config = dict(
    model='rotation predictor',
    dataset='photos of plants, animals and fungi (iNaturalist)',
    train_examples=77898,
    image_size=24,
    crop_scale_min=1,
    horizontal_flip=False,
    translate=0.06,
    arch='vit',
    norm='layernorm',
    norm_position='pre',
    activation='gelu',
    mlp_ratio=4,
    head_dim=32,
    fused_qkv=False,
    bias='none',
    qk_norm=False,
    parallel_block=False,
    inner_norm=False,
    patch_size=[2, 2],
    layers=8,
    width=256,
    positions='learned',
    pooling='mean',
    register_tokens=8,
    init='kaiming_normal',
    residual_init='zero_last',
    optimizer='soap',
    beta2=0.95,
    lr=0.0026,
    beta1=0.95,
    shampoo_beta=0.95,
    eps=1e-08,
    precondition_frequency=32,
    max_precond_dim=1536,
    one_sided=False,
    adamw_lr_other_params=0.0013,
    grad_clip=5.0,
    steps=30700,
    batch_size=256,
    epochs=100.9,
    lr_schedule='cosine',
    final_lr_fraction=0.01,
    warmup_steps=920,
    weight_decay=0.02,
    adamw_weight_decay_other_params=0.01,
)
Rows from block 3 of a small rotation predictor, named by matrix and row number. Rows with one number belong to one neuron. Each number is 500 + 25 x the weight over its row's rms, rounded and kept within 0 to 999. All counts start at 0. Numbers have three digits each.
After each neuron's rows are labels from the 100 images, of 14848, where the neuron reaches its highest value: "colour at peak" is the nearest of a few named colours to the mean colour under the peak; "responds to" is what is common among them. Only what is clearly more common there than usual is listed. The data: photos of plants, animals and fungi (iNaturalist).
# fc1: MLP up (model.blocks.3.mlp.fc1.weight, 1024x256), inputs 0-127
# fc2: MLP down (model.blocks.3.mlp.fc2.weight, 256x1024, transposed), outputs 0-127

fc1.215:510494469486497466524503502483523505510553526499521567524498489541456479544464513504519500490512475505515519527457466504494526500510461507467480501519554537519537507502490511528509481472470517497516517517504500489505505482518534525550496468529487493508512467465510508483501519513487483527506454458476502550506520490524526495522484504491543469504506548476505485517478478469538484524493
fc2.215:510497502473536527499509482485507485479533526486521524533484517524480504509435469458533508522491572526514499492497522542470534502486488573498500496518497472510492509512499506515478461511498527486499507459492493484528485513500493496534518495463499520510516479514510526472511502519479479466431529510486561496507528505524540487493531515466496497479480533504493464478498483504487496486547
colour at peak: white; cyan
responds to: phylum Tracheophyta; kingdom Plantae

fc1.144:505468515474499508486509540512513510532510521505538511512490528475531490479514541489509495523452521468471476550499513479458557456466509557492506493511492481513518518505504489480464499532458522496478507492458495518476475495496455503553489508478517507503541516481492513489518544525476467515511491476487493483501501519487501482494429504465491483502497470499524530507508525485499476457476
fc2.144:475537534510480540462483512490505508506461483539514458491525496506518512509461502465509453479523498521521519459484529495541539532509480521494509521499526466491505486508515485485497498457553515507516506496537498569502495495529506572530527488461525500537491497490497469486549557482420477521481484504527526538522500491495478444483484486527500471493519523497535502516491469521495510481481
colour at peak: brown
responds to: kingdom Plantae; phylum Tracheophyta; class Magnoliopsida

fc1.594:503486486473477468516483469510517502514476532484507495518462500547458520512526531518511539520541538487492498522523458519502465480553524480479537505454491481487511509519481504474537507492512525537495513478500492526511471473521538498475538537495497483506534496419491483516481517457495503515564467449490521492465526456516560493511496491462494547517475532477537494528510490502484525548491
fc2.594:517508518512519519503499477469473509490489471537494535520495525533524499510500507493464497538505517459479460455522515520500514527501504454497483505457481449493509491518509505467507492498515500501499511514511465503489512489540541482535515511489462463491507542468509465480480492545505571504475519479460483532498486547484431460524509503493508464492488513502471489549548545453495515482493
colour at peak: brown
responds to: phylum Arthropoda; class Insecta

fc1.54:519509517524493475537519476483505444491468503493449425499551503502510461461499515517494489517456508533495491519462500560518481516483510481501482493452514493486553516476514501490490445503516526503523531536492519516505502492493458529512508482483529558485517452509523519506516502470499497498511514480506549512573489482453469516460512487532508519507484487462508496531504493460509552535465
fc2.54:496491507475496500486499471487524522481495508517511490482511460528523503452489515449505475491523482488486507534526502465448519493505500499479492511487502495530491499489547517577504506499520479479479502481490450508490496513495449493467481485507525464529506510525520465484497484486537492522535486528484498476522499506497494489552475511500506507500544497522467472514502484498531561508504
colour at peak: white
responds to: phylum Tracheophyta; kingdom Plantae

fc1.675:456515512462467470500472466452467526491500508499506491515531494486505495505497483482472467496543513532517512501512509487471516461483455506505448520476523522540508503468490532492501500514507552500484501463511489482504501493501463496493530495470512469521524488529472539484503495514501532519495524551543499555443471508530518535490510482484536471513531478482520531507491493520480484489526
fc2.675:472495524537531561522489495503493503498571495511544463491463507541475510501508483495511484504525499456506471500525526496505498533517509517521496514548443482490490524499481468536484458454500449538500510539520491491507458533465492500510490466513474469502507485470470501466480483514482558530533499479499508535529513471512472501523514508519521558518492550505523519519517522537498530534515
colour at peak: pink
responds to: class Aves; order Passeriformes

fc1.120:451463512497518483496490469515520520495482454514508452496493483530513529495508512526518480468489526502526535485427431534459460513493540505483509502462546491484528506517458513532504501483513536521501444523512482535515494495494527493481513500487495494530498497525479515538492504513528496509514497458511483539475457472520478500467538507514492491516554508543501466487519493472487513507477
fc2.120:493517511521476478535527543515512470503488484476468514518477512515465482506496489548476524533491497480554505482538520494525500519546466485487457531473570515457494519515474512496544500487529500485482481489469517527530533546488508544493522518506486531509487516494467486510518523531485509460471507520534492528521489473477516507516523503472515487569484546470558502533514502494507528491538
colour at peak: pink
responds to: phylum Arthropoda; class Insecta; order Lepidoptera

fc1.206:522496502504464524521539473530491520465483537521514519492509518514511522472449514479459465468501474465505493529501547572498492483500477497476485477500486504484491516539510480498479536462478499514504534471461477511510454511514454487509500547528472497511522543510493493502459509504498495514468463496516531488491462479477474521502539503455528542519451498539499486458488482514515516471521
fc2.206:500509467490487484439479505536513495497457494503495506517469516507505489498497509535519493487527470506471487444440476492538482449522477510484502480529490515486514492479492461517519502483493517540532484455534575506465526421527475512502491533462485459515500506517509451496511506505485532511496525490516488491522491533523497499497445501461512475527506455499529505564493557493490514512491
colour at peak: pink
responds to: phylum Arthropoda; class Insecta

fc1.695:452563497486458483468508511466549488488496522489497513499537451489487435535499470515473500514468502511526486495511488483523485470475568444550495513498516474498464499473498450473469505477469500515535535475493478493442522486473464520505506461494500467494491488534467527514488496507458507517518499510487490485523473457483481504544477475539464535513487496485505466489505505495536523523460
fc2.695:489560508499551467504464467562487505469470507492493494486491517536493506512580457491475540483512497542499496482508484473544499494479552507498483484484509507507497493504525482510496551561517465526479519489485482509538482527516439493487490505527506520505503513495482509519505497516466489455522549532514548538486467493438454504480497488506508497508474513525515483481541525510557520516491
colour at peak: white
responds to: kingdom Plantae; phylum Tracheophyta; class Magnoliopsida

fc1.367:499527528525502492491458476458507478514521495529464493529470541532519473478480508515458536561488506513540503450531477476506533507532447482515454498534513479490481507501517476479518509465538512494492449494519499500474493473495499485501516470477501476470514502508540481487502519526469519563490460546500509500507522497498500473496480451498510493512492511541488506479510520472497477466498
fc2.367:461508506520523516471507492552480512477505492513536452485489513542513476534506512568468464503490510486517549476529499472514503515503514472491490512491486497496510521504494503511509545497502478523482502490543487496502527491494502503454486476487457507454525523515512531478491470499496517508483472507518501517478515538461465477444466527522511492496484500493510495521502490492532480491486
colour at peak: pink
responds to: phylum Arthropoda; class Insecta; order Lepidoptera

fc1.339:458531515457496481497550485537505480470465514513486529512529544523484498501503559507474483489500483454553463465509513439488464501514515534461499472513499524473513518481483529438527555516493488524497510510553480521508492529464482488490502547501503495511534499447517506517485435507519491498498518460434541496473478518524486510542506502538475470500494493512483510546534464447499494528462
fc2.339:514473519473519500480506526495520525495477478484524491468496532486494481510535461509516480488475459476466517485506510483535511490469461560480555493473520521482506509512505476447509461529485488508471480512483503492503525480522501522521467487482492487500482517546531535527514496510522505500498516490493465527504531553559544473523511535520494465455542462542474543515450503497468470489458
colour at peak: brown
responds to: class Aves; order Passeriformes

fc1.264:489498491505469514523463440525488506514453495515497520495501463483498512524496479501519476487493494456496523496500487510528507524486481503484515483496527502437460485487490466491498471474504499523495493458487511484473492466489531508493551503488505560505467485549549517487456526516509513518495445548479494495492512544500495491506502507527509468522542468500514497490493531511497484519474
fc2.264:521484516501494513497553504503494494448507509509506458540459457480552502516446508460500515478547508511548536499488524479470518520474509472488526540479516526471519491493500487501463516513491483516456534522473523525502543499479510545515480487520465502502507505508469512509505471503495499528468475467464464486491498511518517486479530517455525520472513511550535532488511478500555491484529
colour at peak: pink
responds to: order Lepidoptera

fc1.283:538525480534494494481521486493527448491521520511476486460493511522515503441532510537531475487541525493455489469495524465523494492471541539511496460461465491492476496501486489524467505516478494524491473447483542496503507489541490521489456480501539494513521483489487467477503510508490507521512462457490532512500452492498441514465486500434497516452515519474532499472537499532492495495476
fc2.283:527505526500490489493503477524486542486509494511528518519497511505495515510506515525492479472494537476464468456482474453506506506530520514518481508533501502464508480468514533498515484487530517428444486519521518478462496461432519481504480492501567477474504524518517438465494469523519517520562507542464501484502495471507512480443503501500492436522500484452483454513537459526507496498507
colour at peak: brown; black
responds to: phylum Arthropoda; class Insecta; order Lepidoptera

fc1.83:471484475521489507495508506528519525460504535477457453492485486513496506493512505483518528459508486490507510466494490519512465478474492534496457495519514515514523525477507484469452542509521456459494514519521480544479523521472484489468524490505508483492505526537527438516480460469486477470503510488483526478521549490502485482520471532454491487484504485473486525530505489503454505521475
fc2.83:514493492525505464497454512491485475509508494493513448509530501519472515495522542513525538472522573504555506519479525516556519489565521522473502461475536501512463554457482488539468485475558508481520454497517489505497496554484525501500450521509504512500481461528476482454482493537470511485499503485480507437550504444435491484466488490482452492462452461524497481527494473510508503519479
colour at peak: brown
responds to: phylum Arthropoda; class Insecta

fc1.237:491503504481484427509472508529514467511500555476512457489481516501493474521534463475512494514465550518515508470513506517525537532520477519481482531549481484510497498472517507470446475564473483488461478521464452487489491514533501518497503562499504540543472453498486498568498507503508491490476550529485518547485496537507509463487517523500502491528524502480515503502524491505511509498503
fc2.237:518454472540503497549499491490509460448492465520517495492537525510484502498459474490457502515513518527478516478496491484487512515468526495553509477496551508501509495518481504472482445592503519522541496495459478451511472526488480456464492502511502466518545516486526481489462513517507513555494501460535470525494500489507540488512471518519537525493480498474495448534512521534515466524466
colour at peak: white
responds to: phylum Tracheophyta; kingdom Plantae

fc1.13:489518500454517526493505547498492543525489525515494513489458527490467515498513470543509506530559463474526502519518504458495480491496492512482442484497499499527468532561512468465483496523468487510479518465477489511493491518499468555512515540526473474514468541508510499522513467543520507536503529527493531508508511525524488497519485526496479519488542474433497510493495504497490472468511
fc2.13:480519530480560465489492475500524500518471513499504478505505538505511501497526523471537560509502475465513500526469491503523511484527461457525510499514587483506488528480466507437517476498544504496516442526494468473512501526505468487531515459511531490526490525500474501502500471532479515536489515485504552549451499506516507498474439490522471522484517487486443542523511496516466490508492
colour at peak: brown
responds to: kingdom Plantae; phylum Tracheophyta; class Magnoliopsida

fc1.212:478497514453527496469507481476505493524489490495469515458506502539458489493502571482509531502508511525532466485496508506514536506487486507512440482499501498496505538477478481471490527464521484468520461505477449443497495462506483497525499464517484545528497498505479459529537467479504501530528479490531501465492512513536508468500522497528477484484509488566494470512467526540497478496487
fc2.212:529526506513522481470492486507528498522456470547510517553505497474488513501518527480505506506522503463513544500472477521509487483490519501504517466508536477547532469481480506483532454491463506504497522498473496521540448502499487475469493561504465522444495505510483449496470531515493561446526469511474513453484478525495524470465560510516488584509515504502472544442452557510488489484510
colour at peak: pink
responds to: phylum Arthropoda; class Insecta; order Lepidoptera

fc1.619:489530503474476519481507527498542485466480495521483491491510508461544517498523564506540429535535526491487480515474508531504484517491500508485540477512497531472511506523488459501471484507537472487466502522510556476491474505520507502556511489476542501495524498477491521500523498534499476463530481478469554463503470479497538493455479556455468506501488476487483489468532514462522522511505
fc2.619:533535485551522510536479503492505483519554508520518509493507490507512519510522486495547466507527517507525474518519500507527513492513486506494528527508539468485539477475468482496574479542458487500499528528501518498500479544503539493496531501458535479456539507481558507493481476501483495497521503494475479463483556492504492531497492528510514470483484479494489518524521491499504526489478
colour at peak: brown
responds to: phylum Arthropoda; class Insecta; order Lepidoptera

fc1.50:467511506545497500503517492512471502552504517519524517488502541498503458496525515489485548499496475524499520484480475454505453510518471540498480476460501504480501473477515509529513476508523500554508507488515506508541490541530522515498497476491522464492530510533482515505490451526545500494479516497501484448540470498522463450483434471470507520512507527426506485523504474552501536510533
fc2.50:456497468485469472470520538544486478476466513462514474519446505517436498466509504521511518481467472526541470454467490508480516536517502511482470500505534506510514513533515490505533491510484519530497515508524525525473497499521443521518512524529490532485475500479449481494504516483441529477505519513523469522500524529514478486492502491495513525538509487454461512489484524476471482486476
colour at peak: white
responds to: order Passeriformes