From a checkpoint of a small rotation predictor: 100.9 epochs.
Rows from block 4 of a small rotation predictor, named by matrix and row number. Rows with one number belong to one neuron. Each number is 128 + 32 x the weight over its row's rms, rounded and kept within 0 to 255. All counts start at 0. Numbers have three digits each.
After each neuron's rows are labels from the 100 images, of 14848, where the neuron reaches its highest value: "patch colour" is the nearest of a few named colours to the mean colour under the peak; "strongest on" is what is common among them. Only what is clearly more common there than usual is listed. The data: photos of plants, animals and fungi (iNaturalist). In brackets: how many of the 100, against the usual share in percent.
# fc1: MLP up (model.blocks.4.mlp.fc1.weight, 1024x256), inputs 0-85
# fc2: MLP down (model.blocks.4.mlp.fc2.weight, 256x1024, transposed), outputs 0-85

fc1.305:111101109200115095129121142090124125142078123122132145072097136151151148081159192073186157162115214099182081074148105157117096074148124147166119212125178195130109168116068123161168148108116105138116078176133124147124140094154178139138109111138166134110127147
fc2.305:103116184129121134095100114094148111122136142130097180143187143118157110103163107155114138107147160133107147117117099106180175164086106108122190153170132160157148119129109120105175162151134161108175131077118160108154096129153077120132141169131140124177110144
patch colour: brown (63 vs 24.3)
strongest on: class Insecta (63 vs 29.2); phylum Arthropoda (63 vs 30.8)

fc1.282:145064183081125160089102171118120134183137058117102140127137184145126135113088160129074134153152137160174171080153080120170187105100191196105075095157135093160165127061102145122139080167129166165136082136141141114134152158144111102126099106119153171162149099
fc2.282:139182122169114109111175135114163069107120142142137160071173147137112146154056107182102166091076125146095118167118108137123183036171090081111090182107121128124139209116185104112177122146103151143087125161128157159145149084092189133148154084164180043123091159
patch colour: green (27 vs 2.2)
strongest on: kingdom Plantae (60 vs 7.3); phylum Tracheophyta (60 vs 7.3); class Magnoliopsida (53 vs 5.5)

fc1.646:131182145166149118187097122200159122073074104113159099117112114174171131178144126101032148130136130122066178120086114105173086113136115161123109130051136144146155111091090150115163155116081134145165157086089157110153119152085169171125171148190128095106140131
fc2.646:122156089149103162096199160201140066085140162068053149101134059107156145160151123157077202141118171124082142137170074109122141109159133112115128117151147093162120170099137166121097072090142116060129185092059137125166117084130093140147091116187172160073163088
patch colour: white (25 vs 6.2)
strongest on: class Aves (84 vs 55.1); order Passeriformes (65 vs 25)

fc1.753:082045148105128128136088152127140155128148139148143158157092088106135100111084137127162085081128127109125075058099177087154177069075134087098082162172139139070192069161104075132090129146182123156167132124168198173118143085169102152150082128125083097151146073
fc2.753:118122090118107115127153115148104086182148100115160152115126142134165076084077192147134157121112146129158120153067110106111089137180157161071167080148127116108177159088114136128116090101129081106128128135081065153104113086138218182085129152088128129089114122
patch colour: cyan (37 vs 2.6)
strongest on: class Aves (85 vs 55.1)

fc1.450:083072127124144154127111144121116119169125111145153141175161100140099171097151201122107168157097073086099143126071144102041083122122127164129114162097109156072124158122108181236098144095193141096109181090108148115155115121114156132097105161137201118113072163
fc2.450:162148086107119168089113100077065154133129126149170136118128073105118102145161133166151096178083131181150107189124126116130092092108098117108102143202132127133093105133098120157101098118109140223127121131108116142169131092142161081100133129117179067151113150
patch colour: green (39 vs 2.2)
strongest on: phylum Tracheophyta (30 vs 7.3); kingdom Plantae (30 vs 7.3)

fc1.559:104156145090130079148131113131102087080135104121083074051126118131090129111161129081094139142116136165093120129109069109110124140098078139147061137083108150176190155149083112119077157190145085129163108152092140144141054114074132122106094087099106131132076064
fc2.559:105122107101114151085134086153103184069181138196134096171140183129086163177170176087147161140134146090156173160189127110140152106076140156157135133138155144134151152085141178156122135117115190081104087136115120142116083134161123130093135160116117113094113121
patch colour: pink (40 vs 10.6)
strongest on: class Aves (83 vs 55.1); order Charadriiformes (25 vs 7.6)

fc1.67:161175157141145112114165077046088093117135151070137133139089148108145108161100081098121085132094118114177151094093062095139133174153091165120181115116119130158146113069074148136179101148119176062084116162144117165094132166073182065079143151129108102162091128
fc2.67:114102124092164134076094097152077119160132100136129107079145168109169059148086067149119138201109123119106168110101110145125152091109103154138112124132132140145101160124129154093112180100089099074072071115114189076182091116062168139027149165082112159110113128
patch colour: purple (26 vs 0.1)
strongest on: class Insecta (67 vs 29.2); phylum Arthropoda (67 vs 30.8); order Hymenoptera (25 vs 3.5)

fc1.283:115112115102132210128110117137145167182118113098093091129114111103197111146112117125194118116117151135124176114125167118112106139119129148083143186130141149133144074148065172112110118125110194165081109136182122162143143133164118122118127092156097148113099163
fc2.283:153112129161170128111186149079107090143146105156175164188144100132157122138095122118131114152131120197155127090149133111107113110121122154130141072078078157075119107150168139097157121141099136133114096102155189088061077151135184129089177107120107155180083185
patch colour: black (59 vs 4.1)
strongest on: phylum Arthropoda (74 vs 30.8); class Insecta (72 vs 29.2); order Lepidoptera (39 vs 13.7)

fc1.380:112061067142056079124076149160124145161114141082087131133132121095114110142164220124164126087136144109108095134145149101127112090047165129086114113044108085117115170115073140141110112134091076131147147136122123130124139136175089131096117161107143167052138201
fc2.380:127161129124167179112073106103168135120051153136136102094131091093110146143093126128119105126118167169121141092109104131138117164153174100116127142176133184089083153094094106104147171137157138083168066129131118112089127153142117082118133117150120168101100130
patch colour: brown (66 vs 24.3)
strongest on: phylum Arthropoda (64 vs 30.8); class Insecta (62 vs 29.2); order Lepidoptera (39 vs 13.7)

fc1.474:052101080119074106111143214124142145151140145140153153125127116082151135108072144158148205135114101089193189144092126166095074110143111188135120142108095140073099136135090120069121120117108157195066116135161165120150088091127138128131104155135137127119088097
fc2.474:140137098141137143164141129107116160158115100139126121189194090167157115131134216180110141144137101105136127158178179134126105165076148081189100136116120083124096117154113130141159121102146138231049125115146132142158134109142093089130083144085154122132142113
patch colour: yellow (34 vs 0.9)
strongest on: class Insecta (81 vs 29.2); phylum Arthropoda (81 vs 30.8)

fc1.355:193144124129122050145117143089136138118098117064180119104141077065117143093071089100142122139142072108121167097157126150097093104173127105139119090163132117123111163117062104112132122147123143161077058122171126153080164084089146103110136121054117154081140152
fc2.355:133147125116159119172086117111199137192159123132096100117125124124084115158182111178072139208151136085178109142140135114103071103138149138136122138166144143119117075167139143208118166132162138089205126144108108122144122162119095116137124134070106108078174150
patch colour: pink (28 vs 10.6)
strongest on: class Aves (83 vs 55.1)

fc1.16:096118136116103157138156107101166125088102133091104162144144144149098116063143151135122160146101162042182157040124158159088128162093162064131077136168088103127160117115128119119123097191115166136129114167126120062101127123119081135114098105120101155081125153
fc2.16:171137103117135192040077120204134127082170177175144097118073156211164142175112142148200194105142134061132113114160154091119217140100136155162179139148124117125142151136056148087092096141171143118142078154129120079128105113116128135097127085170152150148175115
patch colour: grey (81 vs 48)
strongest on: kingdom Plantae (59 vs 7.3); phylum Tracheophyta (59 vs 7.3); class Magnoliopsida (53 vs 5.5)

fc1.671:108227128099125161127112138140097134115097158101176146078113094194149096146126097163114121088110113171076046132163133142153107115163078109137123117093136102094104122101105149111173071131118105102107143165063067141066111105105185134137183095131152163093127178
fc2.671:103169127138105166120111145157093080131161168140128125105177120090115077127120152140109134121124066153145083137117165105115123160095156146076124153192175147116058107148147149101097142195143163076192148155050130138113185151126110170117070202121143117116084078
patch colour: orange (28 vs 0.5)
strongest on: phylum Arthropoda (78 vs 30.8); class Insecta (76 vs 29.2); order Lepidoptera (69 vs 13.7); family: Nymphalidae (39 vs 4.6)

fc1.45:096109114057197116169107160127112117138098097145074174133087111106115135072157130118119087136121123157073118137107134128118100168152145190120101110168126116127119143092137123168167149098148112114137143106157179130187106124144163143157107144113135169062142103
fc2.45:165144133127125078092078117152192108086148145120147116116121129056157118103125152138142152151077171137131111146126114084145116141142164154168116165099175107112107096153167127097161101150126126152134116171139080104139113137146154138112104103112132129103151138
patch colour: green (25 vs 2.2)
strongest on: class Insecta (63 vs 29.2); phylum Arthropoda (63 vs 30.8)

fc1.618:120098161117182125092114176116149159164190121121105121130163110161145122074069128128122143118086144183165186160085180139117147067153073184148146131117090131142120103110132120073160139130100127133088128146052087121142095075070123145113136104121188076131136108
fc2.618:064096084119108116136138122149134131174081113156143120134080114110124162144104108077075105043122133192154103223065131117141127119142121099176082107133111116120098056130090137133119131108100135179141148089115166159196141118119126077125108182153124169134122127
patch colour: green (32 vs 2.2)
strongest on: class Insecta (74 vs 29.2); phylum Arthropoda (74 vs 30.8)

fc1.667:072114139144098156156128129108157099150140137106156058099140119171102133117130123162083169095117088144161145162109129154111081140171135135131101139068105067146097141145120155091101134143120178169115146153124162112150218151163193143147131140107103121076126081
fc2.667:139128181147110122152165129134089181149142109103075154100087156114087079112131142163068143116180121180137121124108043124134119149114094120148104077058114150110135123151160099098098116115124096071164105133114123096123142125115144106105098137209168184160116153
patch colour: white (26 vs 6.2)
strongest on: class Insecta (71 vs 29.2); phylum Arthropoda (71 vs 30.8); order Lepidoptera (42 vs 13.7)

fc1.220:084160135085142101132134100126172154118140155114188104135147109079157092191135153126142156125167140117129067127147155166038143149115178135143153115188089108111173176131095124044161124148093059128180125108140157074139145130187146110073142163123128092085136075
fc2.220:111122165134110157159089194119111165141102115124149092104092212165089151152097146122158147181126158123106137171172161129131140136108176155150153130134070154087137127143095130121176164148171109124120102128085119161123128096118159128117129175124122060195131140
patch colour: brown (62 vs 24.3)
strongest on: order Lepidoptera (41 vs 13.7)

fc1.163:157124112124166139180064106072157132143104174132172070090151156138087116086107161094133149158182086120085136137148121125146095100138124112113103117173113154114127141152136116092132106116122138088106123166178098181178060111135156128076089110129078117158094105
fc2.163:105093147143090124108110109106110124144202090127092196117134101171117116162119170108132138094128073106155192095128102152122137090126124155168177118114155114130129151089149142104074148124045100109170077153147172080129179157094183091174164158139119095137121116
patch colour: pink (37 vs 10.6)
strongest on: class Aves (85 vs 55.1)

fc1.69:100108173120157108083176099109147062141207189187113137137068140104141060070141066142094146131158129091151122106143087064100138149202128080075124134134099142073122147176151100165081166144112152188116104109081153148090140114119145124102180096137165153089142140
fc2.69:135140124143066085113164144118155152162105064105108120146138125154186129118130123100141119144108112094077173165126074105129151161143116075104164135084141132140185144134128142118102163122159062160097123163095085076106101098110143146095118104084173106121145113
patch colour: black (32 vs 4.1)
strongest on: phylum Arthropoda (76 vs 30.8); class Insecta (72 vs 29.2); order Lepidoptera (37 vs 13.7)

fc1.466:068154160100168112092096157103138087139166116114129054087157156083162113148145136141080165097169108198101104149118093115111177103096127110155168116110128125143057138092083115120111149136097125133096160196082090161136167164048091129085106070106113105143164147
fc2.466:154142140111208152122102188121202124136163110163061179121128143179094078107064104136104100146114106195200106126124059078137123144154114098132091198141117134161138107114104120146110176152155134124131099150108128112144128116198157153139136175133123075126111127
patch colour: brown (57 vs 24.3)
strongest on: phylum Arthropoda (64 vs 30.8); order Lepidoptera (43 vs 13.7)

fc1.347:171103108188176109188197114119152137115126096120142142142114084133139116134131095179131117157181138159132109114152117126184163136143142188076115089143151162124155119079134131121159126091136113092120160116123093117130103129109176095159148073149197132150136082
fc2.347:177090146113126172112137100074175130132170078173137071099147126125105164126123118092098119079125166122139111161138072152168120159226113156138116132097093134106189075139109145123099157111051158131129171128191082133126087203121142219181186126129107163152108135
patch colour: white (48 vs 6.2); cyan (32 vs 2.6)
strongest on: kingdom Plantae (56 vs 7.3); phylum Tracheophyta (56 vs 7.3); class Magnoliopsida (26 vs 5.5)

fc1.613:104129096176154087119114132144133088097098101130159082121120151103057087149149151178179153133138124147164108123058123120094147096148090132125126143102180124084124120134089091086134065092136108200139146116148128158174079099096155105112107138118104221127105143
fc2.613:145114099064116105126115181141159108164153086103125112088145144129117125091128143178159119098087157175121203090156142075098122142096138162068147113088181114081183095110152120156146145151144152137176166132107151126094142127132140116120134102095123158126081130
patch colour: pink (34 vs 10.6)
strongest on: phylum Arthropoda (62 vs 30.8); class Insecta (61 vs 29.2); order Lepidoptera (52 vs 13.7)

fc1.713:124114178100120134121141109151047126193156120076128138141148125106142181196124122108172205122192170144095079113144107120093120173137095121107151158059119120084157141171155102135123180115165057106116171105160112129119136138145105115170101174132103068142147145
fc2.713:171125109144100118086173127165116168160080059076171082116135164123138108142124155145163115110183140151098148070116158122125149116138118134141118075088105125165092156091116109070164159114113089139139141179078065143154136133117143060112109079135136129063127156
patch colour: grey (75 vs 48)
strongest on: class Aves (88 vs 55.1); order Charadriiformes (31 vs 7.6)

fc1.252:118145136108079155153152110086119140133112089115147176140037095127081130129175112133166140109148069079135097119075107144074106109109136109157112171140131145112148122094132098063126113094096118136140112110074155128113145149161157147135107110095152146126087163
fc2.252:148133127149098088182134168147166088127064135127165185105144131131134109138117158132119131126149127167079140158176158158161185119107064070138190160155181102182172120087130078091162153105078109082140185122128118176078086092083116178095085119159120117108130153
patch colour: pink (27 vs 10.6)
strongest on: order Lepidoptera (33 vs 13.7)